Weights of a small contrastive audio-text model.
Model: 4.57M parameters, log mel input, encoder arch quartznet, encoder norm batchnorm, encoder activation relu, encoder depths [4, 7, 4], encoder widths [96, 144, 208], text encoder width 192, text encoder layers 8, text encoder norm layernorm, text encoder activation swiglu.
Training: adamw at rate 0.0023, batches of 64.
Data: trained on single notes of musical instruments (NSynth), 1.0 epochs.
Rows from block 5 of the audio encoder of a small contrastive audio-text model, named by matrix and row number. Rows with one number belong to one channel. Each number is 500 + 25 x the weight over its row's rms, rounded and kept within 0 to 999. All counts start at 0. Numbers have three digits each.
Before each channel's rows are labels from the 100 clips, of 14976, where the channel reaches its highest value: "responds to" is what is common among them. Only what is clearly more common there than usual is listed. The data: single notes of musical instruments (NSynth).
# convs1: first pointwise conv (encoder.blocks.5.convs.1.weight, 144x144x1), inputs 0-71
# convs3: second pointwise conv (encoder.blocks.5.convs.3.weight, 144x144x1, transposed), outputs 0-71

responds to: electronic; organ; octave 1; octave 2
convs1.106:488491496500487513514471500508446542500420510493498530490526489540513490516469488489546450478528512505511485489464510516490482492482520521513516522477493526499531480467490535526506517484506524469510552497477441491464
convs3.106:513515459485460526494506509497459541465549510463471525500475501534529485543451493505462534514536511483506489459509487534483495456476487486516485506487487492454529488538511485507494462477510488487533516519461505510467

responds to: synthetic; octave 7; pitch class G#
convs1.115:517438464464450492507545504476498500498547517535481484500530474425492506501524509503519524520506497478531508488479490545517462480485492501462473505500492491517450537561486516505502491510488537529473465482488525480528
convs3.115:545500493491458504487486486471492484501507511451469497479484524523529477531485536473451526513499528472464499500501521558495462524478517510519529495536533543486509511538456503518514490503531514501537479494505538502536

responds to: synthetic; octave 7
convs1.18:445550485506491509523478531526500497483524468510474473494514516446514495454478518479482516467535457483472494499436547437474524501512523521505502481508497463480519534519524497491456496495497529536505470486466487451498
convs3.18:476471514504455476503509507513502520480554463460453466513522538573507503525492517473490524524516504510496530469478502511475497519506477465480505527508535534478470484549501515572476462478510493495480485496491485447513

responds to: electronic; organ; octave 1; octave 2
convs1.45:509514529509493530512479488500466522512477471521497459517526469599514502493462552505472512519515473491497516510501486479495513506524487510513484500514499515463529508508539505484519487487508490475472532464424489490502
convs3.45:542513488497460525475471486475459483486520483485482505526456517521533473528485456460491540472483498504486475474519526508458453481477527490520451489460476530475516480502504457509507491485530481511521531494488451530467

responds to: electronic; organ; octave 1; octave 2
convs1.114:480500478465471511512527525490454512503515515503491487461488526562472507513504500486475538509500478524500485524512510518459521493551488529525471523508525492519551503492511511504574484550510549483512490478459477497480
convs3.114:500473502496506479524529522529546486532469520525505497466533481481497532519520509512505476534531498513535518518476474504545558482512476490470542541516494460496475503473525549498542511533474505476484476484502499518515

responds to: octave 5; pitch class A; note: A5; pitch class: A#
convs1.66:505491455518501489518517482501502516495531514524524513484524512428507532443492467526486491513466480496484498486539485490514511519480485474500462448481483506511453492509508523524525505489523508525505512510494474494502
convs3.66:445479481481492464508538525494505555522515508539474498495522505499433492502482546516493486530487501511525550501485479457508494474487462507495518543491473517517504500506451479531471454472524443485491509497522497526518

responds to: guitar; octave 4
convs1.128:455515504461544487478539474481499522489512510483477490534493528503539513432508496510491520492516500471513498508502502444550504518526507523464486484484513499482456488485526493517479500490525490529504513557483486493510
convs3.128:484530503526465517506482503521487546545519489468493508490523533540445512470467507526499531515485486456506480453525494502527473488509518497477509469480490498467493479554523491521504534458515488490514507458489475518492

responds to: synthetic; bass; octave 7
convs1.11:495549488508526478527558508525501498457535453510492457504490503501470480481496481504496517511536555522451527477476502394510492506500543543518488502491496500486499502541469532479487487517494489508469501506497513471484
convs3.11:542491513559545505493514517549491500516546464479500496496509533539502497542497491506518538484501536512494517475490452470499514466515479484497523499506519477481502495497513513519516514477538483490492460448500519475501

responds to: octave 4; guitar; pitch class F
convs1.73:506535506479501540520495475512492486541508486540519541513508502451483514471534525478461516518498528492501493470436541547532513479497483489458463445478524531497457487490525523527480517528487488540471479525493488502500
convs3.73:503515469504493495516482493560474440539522529501496456473529492492535498501530527515507491471501537539532458469493488522512538486526513510507529500511496469458477462466454498497543494536466516490504464508515500466481

responds to: octave 7
convs1.2:485541505509462482555523471520476514480529483533500433478509535497473533511522508503526512543524513532520513481493491446491446483486484557491465522535486501484489566516509531482518486511497520538479490510466482499486
convs3.2:517485515530512516500510524480496514448512449501502487544495529515500491524493532514493499528540484526460478493453494497515466500504494457474511519517509559515489468492484493505470465462505467490497458502483483489538

responds to: octave 5; octave 4; pitch class D; instrument family: guitar
convs1.6:473522493526494497523491505479513487498566510486504479542506484413504536455505526509518515482503489521524505519501473465512527502494497512516515451462474509501468499515518491512523512528489520588457492507475509496493
convs3.6:489545496528512463520463500498509518485495475527512504538533495486530477516529504501496519488435488537514450547507500457512499474477523510527491529491498506484526524499537527528467499471518525485506496480526467511489

responds to: guitar
convs1.29:480493466517490517493497511467528525471516483542524553507505493470531522493530482485485485523520485492494486507478515529487501524478436490436493477517495504516452567505517477513520472476516487541485463503480473466489
convs3.29:475474499468452488527488503494526496514539520461482523528497464510527534475510530489476533531478488458432486515526523495485469540543529501498536496498536536517482470479508533468511493496537508518485476486513479459497

responds to: octave 2; electronic; bass; instrument family: organ
convs1.134:514548500519500494486485504521470504481482501493514442470488520520474476507507511532517545472503484504505493478454476443459479498523538481526468502515535498490480560479516505527523488519523467470470535471533496495492
convs3.134:506516540479524497519488511456504490472531504514526477496499509498546447517501487492477505453455535451499492456485501515537476545506535481488504497541530502467514471495487514494487505489529501473475498456510486483469

responds to: electronic; organ; octave 1
convs1.79:496485492494507500508506517482513541486487486521527534506522516571502479508512488514488522499541487492500498533446500482482498507466480491538483564491483500496540518523501489496522508545506483532501504537480464489470
convs3.79:454471498505508510518515511518512502489472523538525503480539467473459519486502545536517482522548485543548509521508470503543544518519499484442515492553501482508478491475471528487530510520477478446491502490505535480500

responds to: octave 3; organ; pitch class A; note: A3
convs1.42:515501477473481525494532513507491500540572489505525494502472478438489473476507473516494507465507546525515516517477503507487524503474503526456494448488503532484465503504507479469480512542522485535472522519475480502501
convs3.42:506513488509446487515490503492468501498519493490523532513519498480431502460485553501493469481507476505494518515501493516510498506500505505510487480514518481467483474528513558532488527539500503506517478511512521499482

responds to: octave 2; synthetic; bass
convs1.51:483501524545496505529460532529476553504488537508520551504486480491486528492478486492490478507499542532481524505474491587496495479487511492489520525487495539455489420481530478499513502516503517458524525463505475470484
convs3.51:472515517515519492552536535531536488513510480501504481535466573514492513507479522486503496497498500465491562514492499511505484510500487540489490514516510506545523487471521491510494513528509494471484473505517536503554

responds to: bass; guitar
convs1.140:496454505485498487464517480498540489495507512485529523519501491492548541518468466505504497549497522516520494510541487625511518505509506479494518524518490536513499468495513488461486531483493505492511440469481535503478
convs3.140:488490494515540514516515550533510497515472486522493440514481524537484514493470517487494523430497496487488514479504503455483475494494505475502495524532550490484517445491519481538473484495513493483455532454519498476544

responds to: octave 6; pitch class C#; note: C#6
convs1.39:493519484522468503500512517442537494503575482523517480503495473478479514450499522518510532541527532472523521498480490495493481505452484510469473513506522497488475508537474511512528513525431550558491444489504486498511
convs3.39:459512524505532499495530492483515484538473503508526476518486492504480519504539495508485474485548522552509468468495478511478519467495506516497567537514507462512517506509500532483513524510490458492488499477504536535489

responds to: octave 7; mallet
convs1.100:487457498479490510472493517460501492487543488512505483509538516462473509463471488485498496508518551496497478518484487477498485509514476495476501508472526478512461528542512476506527522535432507516513457536473541519483
convs3.100:507501506484481543482503516504473472495495521464491460537463503537498516488460477474467523490490508436491504531534489503521468482485493511504472465514454542465502524517467513516490503502534503509521472467485493518517

responds to: octave 7; pitch class G#; note: G#7; note: A7
convs1.99:533448505492464482491513516491503471519549488484503490503514542487469504445520516497524498510477503476510490528526502466518537516467467476503516491494527502517478508555492485507516503488434448566525526503495505495496
convs3.99:476541477490488482474522491481501526499520496462475466465498518513472480494524496472512477449478461526502530492451497448496509488497451532532497475533517486465493473452466449496523491477462485500488508528506450470493

responds to: synthetic; pitch class G#; pitch class: G
convs1.60:488493464487503517501521516476520474483555500490509481475544502442501523496500533541494495515492490450514534495492524500491482531470503546518511482498502515499489549548509490499496509519467491567510539494481539539479
convs3.60:481527484476466515489484471538470453491468483494512544514491514497540530489482480508500482496458501527484487458518532519516505483504534525500456434436523506477520531515466513527488516539516475536507523481470500506498

responds to: octave 3; guitar; pitch class B
convs1.35:508495498503465517469477503471501503477564534508508522505483492443528509481497492513502525546487483495491504520494486539530496501499478502514464460503529512487466478516528479504467476535489475549495531556487504499469
convs3.35:500464490488504483518496501443521535478500497477505499476519456532480531499473509468455495523508493497494485471487451470504515502522442465477472472510521495473521478462526513526498483491509462484535514525481510450489

responds to: synthetic; bass; pitch class C
convs1.107:518464477512480524539500514536556498514551465494479440503499477421452506471482503474503488483496542511499503511494489475530515470491517476462483459486480514548447514501492489442533519517472503503488506486472506478465
convs3.107:529495527497478478515479453522463486458440505498520541496505506489540466490494519483501467509511471523444543486512513529475520517483490479496492535466520496496477514498497480532495483482511509497517488488508517516528

responds to: octave 3; guitar; pitch class B
convs1.121:516524520534475501497501486487462525487513542496542540501507457491521522492521482541486473550476491538527516496510504523538482474514509491455524499494512519462474479486526481472486472518489503539538517571468451540479
convs3.121:524541530510536530508521517524497486521477509529537506474484521469539511511545506536549516487530477499516465539508545531500492552519539504535527548520511485519500517524503527532485542502468519533495493497517485501531

responds to: octave 7; pitch class G#; note: G#7; note: A7
convs1.59:486473488501466518509511490527478531499551508515532528518506513462495495475502488494471502494497517517500508492527481470525531506538491474516534471532531499533477516486541487496493500525477499546530553538491471539494
convs3.59:557522495509506511506532523516470451524509506520485549474486514541530495481512515489515522501501542482503513536531519540486513493477583473504542499506497510507507528526494524484482492512511513519503494454526468498501

responds to: synthetic; octave 7; bass
convs1.27:507565497493500488504487507485524502521494477509502499502496487493462504489451485511496494517562525503485490497459495394514488512516529520490474473497502457484502521505512504521514507536481501520480498514482490391477
convs3.27:491455504518510488496530534509479509493532481487488530502469496525518493496479528501497532482528531501493515484451451484510493497484475478469488510488507485490442461514504503554471477497535488503465482506501493437481

responds to: electronic; organ; octave 1; octave 2
convs1.34:504493499513501488529477520481488531520481472503500474472515524561474475519473525480510522484547513491541525556543506498462490483493508478553502528482464518545558507510479497520519487526498525491506510512451501508453
convs3.34:466494510505508465530548499494518472514507516522517479475540485502489516484499561532524498493525465545539520506493486467510561502536477493473522532565476473517496487485471526493549520516479520479501486492521498506528

responds to: octave 7; pitch class G#; note: G#7; instrument family: mallet
convs1.96:511461501533459468484527491555498504524585500484495488485500469462520482508473521533508507518507505504521513508506509506517486514511491476492517449499497501530459517482545455537524484496490508547476524528474487540478
convs3.96:483478497467479468484470505447503482473525515481478488504491457479466477497511463499505492491467467523491521462475533533467514518486450514472512469505492535523490490500460483488516505463495426478507556487502508470514

responds to: octave 7; pitch class G#; note: G#7; note: A7
convs1.25:501457507474491507478520490509493531501522521487493473470498519510513519508481478535502527465516524530533492467544504465459476504525488488506516462510512497534480514515434519494481475455495489515504546494465531524494
convs3.25:486479460525480524466501483488488536534506475487504530473522494498481490486462490480466531530510513501463481484486465527469489458478505450473476472493521500462461499494519494518470418476504497517502469525486505516521

responds to: octave 4; pitch class C; guitar; note: C4
convs1.63:518542474480505525507494484458521472489542534492506526530538477457530503450489519501511508529494468487478531498484530515491492507490498490458518473521519527469505519507506487506495500512488469532524512574487487496472
convs3.63:516537474520536484500477543558528466498476545515518517477499522460514478496500492526516523502540526480543460528539503491510498520511507525504544548521509489528517526520479520525516534537465511521478499527523493509514

responds to: acoustic; octave 3; brass; note: F#3
convs1.120:502512473487492505528490480537461495500521551507514531495540485456507511445508477485514531503480528517515503525500470504526478514460494485497498456496489471475467563494516459506512462491535495515525535529501471519506
convs3.120:499544520476535481500462531530506512505441511524528549487456516481539481512527518516538544547515528465496493547494540524478527533468510496524491505518527472511520501488467497458472495522447545519481497547500503494485

responds to: octave 3; guitar; pitch class B
convs1.139:536526487506470534497516527515488506491525490473500523535508512494546488462514463486474504512466475511484478511507517456515506469523493524504552507488489455495492504506548472507486513508501504557534506573515522525481
convs3.139:497469472487469510513476479516486511544516503481462452497523510479446519506499495470484481470486462510537532451494484439479472472510488468471458497473457458486499479485538475526487489494490508470525488483463520463461

responds to: electronic; organ; octave 1; octave 2
convs1.0:507520466507481471515508516530504502476464503490503476527524516552488502532481502480497484520551494477519529502510477506491484533493512511514523521521466500498571490516484530507519486533479503525469496453468513505475
convs3.0:492492507495507516515527486513522474499514530541523489484545476485497491486511496492495469522522494544560494513511473477503525474491475473442543509518477478515489492514500504460529468520496520480506504472498528504527

responds to: octave 2; synthetic; bass; instrument family: guitar
convs1.98:493477511497483517493483471528462504493485540496486571474483494500514462509506453483480516523489543498495532499520541644519508493516525489526537541496486504515533457497533506518503495488494453512541539470525534508496
convs3.98:513508513492482512522532566475512544514531493509491437502471567514520491501473499469493499448505514461487498504523483473494503521466493492514508516494595488508479479507515501523481503503555495492498543462515489467539

responds to: electronic; organ; octave 1; octave 2
convs1.46:499485499492485482489472502491505531512495555518462490510541452556527512520504540527514462488480516492523521542499533532514493461517518499501488505475532489544521521484486459528485504471525517472480529481456515525495
convs3.46:482533522482516486564527489476478521496502488539498487460543491494508484505543553533529462458493486508520481527511530507537517532499505525502523520524481502544508505511485514498511541531479520479489474488475473520496

responds to: octave 3
convs1.9:501525500518541520506508504487526491514492507491468463550501498433503457511503481504494495476474545536482532534488477488543509468473494506487464450501470481466456490535525478536496518526505499495475474501492530451491
convs3.9:480495503503529492481513464474469478526524524507514535475476522518500510484540482501525504517511477539476474524482497513512477494467520519469454489517486472514532504531452453486473513462517488536487484473528464520498

responds to: guitar; octave 3
convs1.108:515501516484493505531537512465498500476562517514499529515513482452493517469505516505509475566499525519479478509507475551486490507496513510493497454490476519457510486549501496527519441496455474510511495549513494514490
convs3.108:480512486510454503481533457424513524492516510499467513499515495515466516451501524469480455535515511498496501461485463480498488463533485475480463441466473519477523471482484514469515500487508490487503494518497524517488

responds to: octave 5; pitch class D; mallet; note: D5
convs1.91:499524499473505496454524508441526506521545495469522531531524465457530518444517501468490503505515499515499542496502484484532460480521486524486493465492466502508477527484509469512473500498487532561549541538476497492495
convs3.91:502466528519503546511537521538480486515481517521562495484475468476527485466513490499501556473528500506493466507510530484485494522525520518512551557487495456507485484468513487498473475505483515486504492455484497471503

responds to: octave 4; guitar
convs1.41:504499508480518486507486524462494526534542494486521506481486470426471513492511499481490487519440520473516487510469519545484479472502528506449493442514517477501466487511487474528522524477509520518537507469485528457525
convs3.41:478531448490470526536485434500494548489517509494534529515487501498478482487488479508499478529485541499520531488477521482525475513508535508544531490507452505518492481506506524473528503512506528518513526505509508494483

responds to: octave 3; guitar; pitch class B
convs1.8:470531518507510484526527526447445529471541541497486532543498450476533477493499463515512477550467480523535519519519510542469512522489480569499518481473529528481455455498524503487471474485448478547511545540516482485509
convs3.8:462463505507462491496508506479495527484501485464488507526511498536518527489511502483463470490503479538449526486457466435485487497520479438495474470485459484494455508467467521473528475462501501485515511512505542465489

responds to: octave 5; octave 4; guitar; pitch class G
convs1.113:466505514477517479513464488463501516475556496490478484539471477461499524520482463506509484466490538515555541542463521468498504513517468517497491466468523525500480476512492514491472485486505509502482518539463529510488
convs3.113:504490492533543551481539517458480481495473513527486531490490521535524460534491492488486566502467508470510522508532485490540472533475507505488471480501496487505480506524550528525477466518505487471482529520511495535540

responds to: electronic; organ; octave 2; octave 1
convs1.70:523522501494472544542488530478509474486457455518492464497498484540475481533523492487466509472501489533523533484473486445450468493523511533514484545547507537512535518482489511490488499477514495524494496504536513489483
convs3.70:472520507477503528516498470474455492476540529492522462489542455506513494542507499486514504445456519472490501502517487511468471510527515463496489494527478540484518459472493483490521512477526454514475515463533498525502

responds to: octave 5; pitch class D; note: D5; pitch class C#
convs1.7:503526494479498535485511477463510518534545496525528488486488525463507526445502522487518509493520480472482518525484520478519499486496540535478485467507485463467476519489521470513515519509496502563502512542486510459485
convs3.7:471486477476538515514491507493514456493481559543538502526521480466557448513513469493537488505482481515509471569536507493495518494475552543525528496488514478524517503484534495471534519491510489497498530472515468524487

responds to: pitch class B; pitch class C; note: B3; note: C4
convs1.62:492527491493476476530519463474478538455526496494519538488517532459513505450530509487526494512500454483511509507491517516484512496477524483473477474494492515462484552540499460469494514518509489565540503534463482546472
convs3.62:505526478528488491480477526557470491520475529518506488505496537501557502488496507516517541508491490462549487501530562555510525503463541490518525535545495496519505523468495491482505545498464529519529509484495495499497

responds to: octave 7; pitch class G#; note: G#7; note: A7
convs1.10:477451484481494482517496477482564494525521461521499514514500510474475488498494506502498447483471509514500527545527494554488509471505479458469496502488502507519507526491483483550486520513450527530463442480508558523484
convs3.10:524491487476496462490505508504508481520510500516504460525515465490459537458510499499538492527478486487476512485503517531511503492527459555459496493494481524547496475472451552520488499532506496509495478533503548523462

responds to: bass; velocity: 127; octave 3
convs1.143:468485491531474490518484464532525509522542456505482454493522506426511506453508492506521515524498512483477498501508511458508480513500489500473510455517495474491466537529546506480498549492503509563478485521500501471493
convs3.143:537521502519497542524515454521500507521459510505512521535505506463535468474485500526515525483508512519516510560523470516489528504527537492531469497518491491496518469442513507490535518517509538493535517498534467529495

responds to: octave 4; guitar
convs1.89:488498500479479507513467487480510482457546530509531496511514535423495492452529500519492471493513506464548510486472505473506499500476470516473505440511518510532475499502501485488482495537478516530514504528507499489502
convs3.89:471514517523499506518487538512456487520531491520510484506462512448539471511521487504513547544497496470532511515504494536520491495494505507476544510531485472526511472533509477487504485488503532494509527465531516551481

responds to: electronic; organ; octave 1; octave 2
convs1.80:490519492471520511454511497529471463504523513468471464512470487549502512516466507506471539533459496513483495501496462479479475490519488498515520548534515486488494492489507491483508503507526490482505506464482507483554
convs3.80:516508516528530475505502466500521487477503530524519510466512502507520537506574502549498478520528491512548518476504513505512512492501507516492510526468486480504491505492490539493522525566477489484478474490542499520499

responds to: synthetic; bass; octave 7; pitch class: G#
convs1.102:461505486482482512503531475461523511498529513491570476511502515455518545443502486499535491520494472501494503541474530441491464487516490496512470475510477471526446528506520500507492496510475524564498505503453517448481
convs3.102:511504502475476498507501455485556523475473524514534562507503470498514472474516498510498487519473472510517469506490440505531525518503490511491481477482533468472517512502497536476503468516463475508510502485519509542476

responds to: octave 7; synthetic; guitar
convs1.76:498507466474511514529521484466514486470512502521526485498530492490498510447530511535486480536466486480463499531550500510490466491483531482462469469483483524521459510519478480496474514499506468571493491530501490486464
convs3.76:467511494455497460494480467494501509513511503492497438493515490563442479505496519469523452511501478483507507513476456491474529465479483494490487484505476540499507465481478532500494434467512451474495502507523524509480

responds to: octave 3
convs1.4:516509510475523529538479479472501509482480534519513538517487537495491496474525515533519495514508522506445529499512483486506489476510513496477503481494486471504465558525473493462489478526532479516496441553495499543487
convs3.4:523522541528538487528498468504483556508502490516528476498533524540433507511550458472480479442499462477508535524488505482488491552517467498490486521474490469508501489518549524526534496461538494490502492496508541476492

responds to: synthetic; octave 7
convs1.112:468510490511525508505484518514470521490519516491483505488506500452504484460503486495497463492534521508506475522486515491492497511534495560437480425463511530460466508503510520504506526504504519493485532518519498518490
convs3.112:486514482554524528534530517511511531490515539525527477479530524486473501486512432492506516507534542501491546534504512513553452477444546521514461472497482512533470515511477482504513511515481487497511503482469534502501

responds to: guitar; octave 4; pitch class D
convs1.3:466507487488476498485497488462471519490485535503539520500495484450511522499493515498497510509477518505507478510501462464526465479509525488474490484520541475455463529515524521507506499485502482544460559553486479514505
convs3.3:564532459536541500545477491493478500494472513546498504547502459463542457547492505501508488488485500487472492491519526494513476498500506471530536497511481497486496497449550465469482540504515495516495489456513478484532

responds to: guitar; octave 3
convs1.57:485519511492462530512521527494467510518550526511500517545483491435517511462513481513511450541501528520481485507516527536486479493511473526497513452492529507496449468517486511532486529515503532534481536484481502492519
convs3.57:511468516497521493491521554497527452458490503494527527499510467518484512513512508479482475472476509496462525484488461521484492494463506475478495519509540512528505542498509502518496507478479452474469487507490468494466

responds to: octave 6; pitch class D#; note: D#6; instrument family: brass
convs1.58:478534485472519516487509502485482488469511481512456494488478541430512507477519516475535482505516489530541476515484529495473527505500461513450477428517501517524495499490478479473525516536526512537480479479490503527505
convs3.58:487496521458520517516500522474550492491520502502512561459540489475529531500470472518499451451505471497452510432500476482486504503519473494510511511497514542519495511486476507530496516472505490490519526530478496457499

responds to: octave 4; pitch class C#; note: C#4; note: D4
convs1.124:518527470504463512551488530481513496507557523503528493538536494454504531460504469496510498498507534476490490500523524512493498513500513503446492430488504489513427479506493504494511484493459488529489531540515473490508
convs3.124:531541524478465471530533480491508519480488506490462477539475509541533476495507451450496475489497518511452528506473489514537491493522510444510487460525484509514488481431531504555483494511487515512528502486525498495498

responds to: pitch class B; note: B4; octave 7
convs1.142:500490513496493495481487472482497498453541521454525507507500517462521511472527457501503460525487477493488518505517490507505486516498491457480515452493510529501472533486511479509474506512448515534546523520499483511446
convs3.142:450508474518532555519523481504489459504524500508505517462464548486492525483514501540503517512481544509547475506499535544525500523512553519504556550518482493509518559510477481488500521523478530540532524513507488516540

responds to: synthetic; bass; octave 2; instrument family: guitar
convs1.135:483487490516483474496495504493479493456497562526537559541496453483527494521500529508483547586481493515519484461524512539509531487489511510509503527519509533504513511531525502492511500508477483528522497566514451533488
convs3.135:486481488518517471494491510426510521484507478465493500530501509516471504503507478463451501507501500533519490493465451483492514483490482469442498445475470523476497490481476474448505465445499495484517484499490511511467

responds to: electronic; organ; octave 1; octave 2
convs1.75:516536465502498521504525477494530474508477498524517505477537473542476451520543505506529474536475476464458503461473516479481463533507491472513523536477501499482485491442495476509499505517521496443507478517463483466501
convs3.75:510544507477471481510544501499498526491523523483483499450521492497516475520541513499483483487552527499528529508504488490497547487499533481485500530487534523508451528520510520514559488523480490485491457524511540491515