Weights of a small contrastive audio-text model.
Model: 4.57M parameters, log mel input, encoder norm batchnorm, encoder activation relu, encoder widths [96, 144, 208], text encoder width 192, text encoder layers 8, text encoder activation swiglu.
Data: trained on single notes of musical instruments (NSynth), 184686 training examples, 1.0 epochs.
Rows from block 6 of the audio encoder, named by matrix and row number. Each number is 200 + 20 x the weight over the matrix's rms, rounded and kept within 0 to 999. All counts start at 0.
# convs2: second depthwise width-11 conv (encoder.blocks.6.convs.2.weight, 144x1x11), a 11 kernel
convs2.0,200,199,184,188,196,200,212,208,203,197,205
convs2.1,204,195,185,191,196,198,204,210,194,187,172
convs2.2,228,238,235,264,281,276,271,262,267,256,259
convs2.3,208,213,209,211,194,210,195,207,204,206,200
convs2.4,207,213,192,181,191,175,180,192,211,222,240
convs2.5,164,181,196,221,214,218,215,203,205,186,196
convs2.6,199,205,210,184,192,203,191,185,195,205,201
convs2.7,205,196,204,206,217,207,225,216,211,211,197
convs2.8,179,173,187,195,197,208,213,219,225,205,194
convs2.9,230,228,224,188,180,185,190,196,192,201,208
convs2.10,171,164,175,152,148,161,157,172,180,181,182
convs2.11,194,198,208,199,193,183,199,207,210,204,185
convs2.12,201,203,190,204,195,193,201,187,200,198,205
convs2.13,203,205,204,190,183,208,191,201,192,206,208
convs2.14,207,197,188,198,210,201,198,199,202,208,195
convs2.15,204,210,183,198,170,178,172,168,163,188,188
convs2.16,237,218,204,192,192,183,184,192,197,204,190
convs2.17,215,205,215,199,189,191,199,190,195,211,201
convs2.18,189,178,189,174,167,171,157,152,156,150,152
convs2.19,205,198,211,206,208,195,196,196,192,206,205
convs2.20,192,197,209,221,204,206,212,211,198,188,185
convs2.21,203,195,193,210,208,207,204,219,208,211,202
convs2.22,184,178,181,193,195,203,204,202,213,219,203
convs2.23,194,204,193,198,190,196,206,205,208,202,185
convs2.24,208,204,205,199,207,202,194,192,200,207,206
convs2.25,200,200,200,221,223,236,217,223,198,209,187
convs2.26,199,198,210,208,211,189,200,188,194,179,186
convs2.27,212,210,205,191,192,192,189,182,188,199,194
convs2.28,200,203,197,193,200,187,188,205,204,204,210
convs2.29,184,191,198,220,219,208,222,216,195,193,179
convs2.30,172,190,192,222,227,206,216,202,216,191,196
convs2.31,220,199,197,182,173,182,174,187,191,212,222
convs2.32,207,207,212,198,198,204,201,195,185,180,197
convs2.33,200,211,197,220,209,194,198,207,200,194,184
convs2.34,212,199,195,192,186,188,197,202,204,201,207
convs2.35,228,222,227,209,218,214,218,230,225,237,236
convs2.36,181,205,205,202,219,226,213,231,221,216,217
convs2.37,200,194,197,202,202,214,208,195,204,214,199
convs2.38,182,182,191,206,212,206,217,230,226,215,194
convs2.39,201,205,193,182,185,203,193,208,200,201,218
convs2.40,202,204,197,193,202,199,198,204,200,204,201
convs2.41,202,216,222,256,252,279,270,263,244,236,223
convs2.42,214,206,207,194,181,190,171,174,199,212,211
convs2.43,199,215,221,241,238,237,229,237,240,231,204
convs2.44,216,208,221,207,182,180,178,199,193,202,201
convs2.45,202,194,201,196,217,215,214,209,215,217,202
convs2.46,189,199,196,220,224,243,235,215,194,186,190
convs2.47,210,205,205,209,215,209,207,211,195,193,195
convs2.48,206,202,208,209,196,216,207,216,191,200,175
convs2.49,206,204,193,196,214,213,193,204,197,211,202
convs2.50,207,198,206,195,178,174,175,181,187,181,190
convs2.51,230,231,231,228,251,242,248,253,262,249,253
convs2.52,200,207,196,196,184,206,189,188,206,193,207
convs2.53,208,230,223,232,242,233,249,226,233,221,238
convs2.54,188,194,196,211,213,222,227,221,216,186,181
convs2.55,203,193,202,201,189,203,205,201,202,201,189
convs2.56,215,187,181,175,169,155,156,165,170,172,190
convs2.57,197,209,207,193,194,195,196,193,196,214,204
convs2.58,187,199,195,217,220,217,240,233,225,227,212
convs2.59,191,195,184,213,214,215,200,207,207,184,185
convs2.60,205,201,203,198,189,193,197,200,197,205,198
convs2.61,186,203,201,213,209,199,197,205,202,206,185
convs2.62,215,203,203,205,199,200,213,205,196,203,207
convs2.63,207,201,197,210,207,186,206,199,218,218,212
convs2.64,200,202,200,197,203,208,203,198,210,200,221
convs2.65,242,219,219,195,186,175,179,189,194,205,198
convs2.66,218,222,211,232,221,233,226,225,238,235,230
convs2.67,191,210,194,203,187,187,189,194,210,199,217
convs2.68,211,205,191,208,213,210,199,201,198,210,196
convs2.69,211,201,199,197,197,198,200,217,208,213,198
convs2.70,185,207,218,218,226,224,227,227,208,209,197
convs2.71,218,190,202,187,196,187,183,181,203,200,205
convs2.72,193,194,198,219,226,226,214,205,202,199,200
convs2.73,210,212,234,230,257,249,258,241,244,233,236
convs2.74,222,220,223,215,194,194,192,204,203,201,201
convs2.75,197,192,195,193,186,199,186,199,206,195,202
convs2.76,190,182,197,185,196,197,205,198,211,199,208
convs2.77,195,184,203,206,196,198,196,200,188,206,201
convs2.78,196,189,189,194,194,195,206,218,202,219,191
convs2.79,203,202,198,195,187,200,201,204,205,204,194
convs2.80,195,200,203,191,204,185,197,196,186,192,202
convs2.81,192,206,206,204,191,192,189,200,188,186,187
convs2.82,205,218,199,199,183,203,181,184,192,216,219
convs2.83,221,220,208,196,201,186,169,179,190,181,202
convs2.84,178,177,185,219,214,220,197,204,213,210,197
convs2.85,227,204,212,196,199,207,187,206,186,191,183
convs2.86,192,190,208,210,222,212,201,219,201,214,196
convs2.87,180,200,186,217,216,202,198,195,214,195,199
convs2.88,187,185,186,178,183,164,175,170,161,184,171
convs2.89,200,208,190,205,206,197,211,191,209,203,206
convs2.90,177,184,201,198,200,209,217,204,205,208,213
convs2.91,162,185,184,220,218,203,214,200,200,197,186
convs2.92,196,202,203,219,214,218,209,200,208,197,198
convs2.93,165,169,170,161,162,178,184,184,176,159,154
convs2.94,198,206,213,209,210,209,197,192,199,175,176
convs2.95,200,205,209,199,190,212,214,191,197,204,199
convs2.96,192,185,182,185,204,200,192,196,185,189,187
convs2.97,206,201,192,203,183,181,197,191,196,191,206
convs2.98,203,193,192,193,196,201,218,210,201,203,206
convs2.99,189,184,198,196,207,191,203,204,225,216,203
convs2.100,228,241,237,209,204,196,199,200,180,185,191
convs2.101,201,196,188,189,196,201,205,199,195,183,200
convs2.102,186,197,202,206,202,215,209,216,208,191,190
convs2.103,195,199,184,190,179,185,169,171,167,178,193
convs2.104,208,193,204,205,202,204,197,196,199,220,224
convs2.105,196,203,190,200,187,202,202,207,200,205,198
convs2.106,186,168,158,160,160,183,207,237,250,263,264
convs2.107,196,201,210,198,208,218,202,199,197,199,192
convs2.108,188,195,197,193,194,214,211,211,197,188,192
convs2.109,201,210,202,187,188,197,200,205,198,192,193
convs2.110,214,239,241,274,274,289,286,278,264,246,245
convs2.111,176,198,191,214,222,225,205,207,197,179,177
convs2.112,194,195,196,192,209,190,205,196,204,208,200
convs2.113,181,197,190,200,196,200,195,210,206,194,196
convs2.114,206,213,200,207,204,201,206,192,193,205,204
convs2.115,209,198,208,206,214,203,188,211,209,194,181
convs2.116,199,192,190,208,206,203,211,215,210,203,203
convs2.117,199,201,209,188,196,193,185,186,200,192,207
convs2.118,191,202,210,188,201,194,202,204,207,193,203
convs2.119,210,195,167,169,140,140,113,126,148,166,176
convs2.120,193,198,184,173,162,149,141,148,138,155,145
convs2.121,215,201,204,178,192,178,190,196,213,205,218
convs2.122,196,199,169,162,148,141,120,136,148,167,178
convs2.123,214,190,191,165,162,148,167,158,188,187,197
convs2.124,206,213,201,187,204,204,200,195,208,192,200
convs2.125,207,221,238,223,224,208,195,198,191,165,185
convs2.126,189,200,188,211,213,209,209,191,195,204,203
convs2.127,189,190,208,193,217,211,198,203,214,199,196
convs2.128,211,194,194,207,201,188,201,196,197,195,195
convs2.129,167,202,208,221,241,230,196,191,165,172,165
convs2.130,216,202,199,195,200,201,182,193,205,184,196
convs2.131,197,199,213,214,216,211,199,204,204,189,199
convs2.132,222,214,215,192,208,194,194,202,185,194,193
convs2.133,182,198,191,196,198,189,197,202,219,218,221
convs2.134,153,160,160,136,144,127,134,137,131,145,130
convs2.135,202,214,191,198,190,202,200,204,204,217,211
convs2.136,226,228,244,244,270,290,286,280,271,256,252
convs2.137,212,207,208,198,196,192,179,187,189,197,220
convs2.138,227,224,212,212,193,186,183,172,184,186,186
convs2.139,187,195,167,174,146,146,152,153,163,165,171
convs2.140,206,201,180,190,165,181,189,187,187,202,199
convs2.141,213,197,197,207,195,196,202,202,193,205,208
convs2.142,205,227,227,224,216,225,216,233,220,233,222
convs2.143,213,211,204,201,206,206,203,193,198,192,210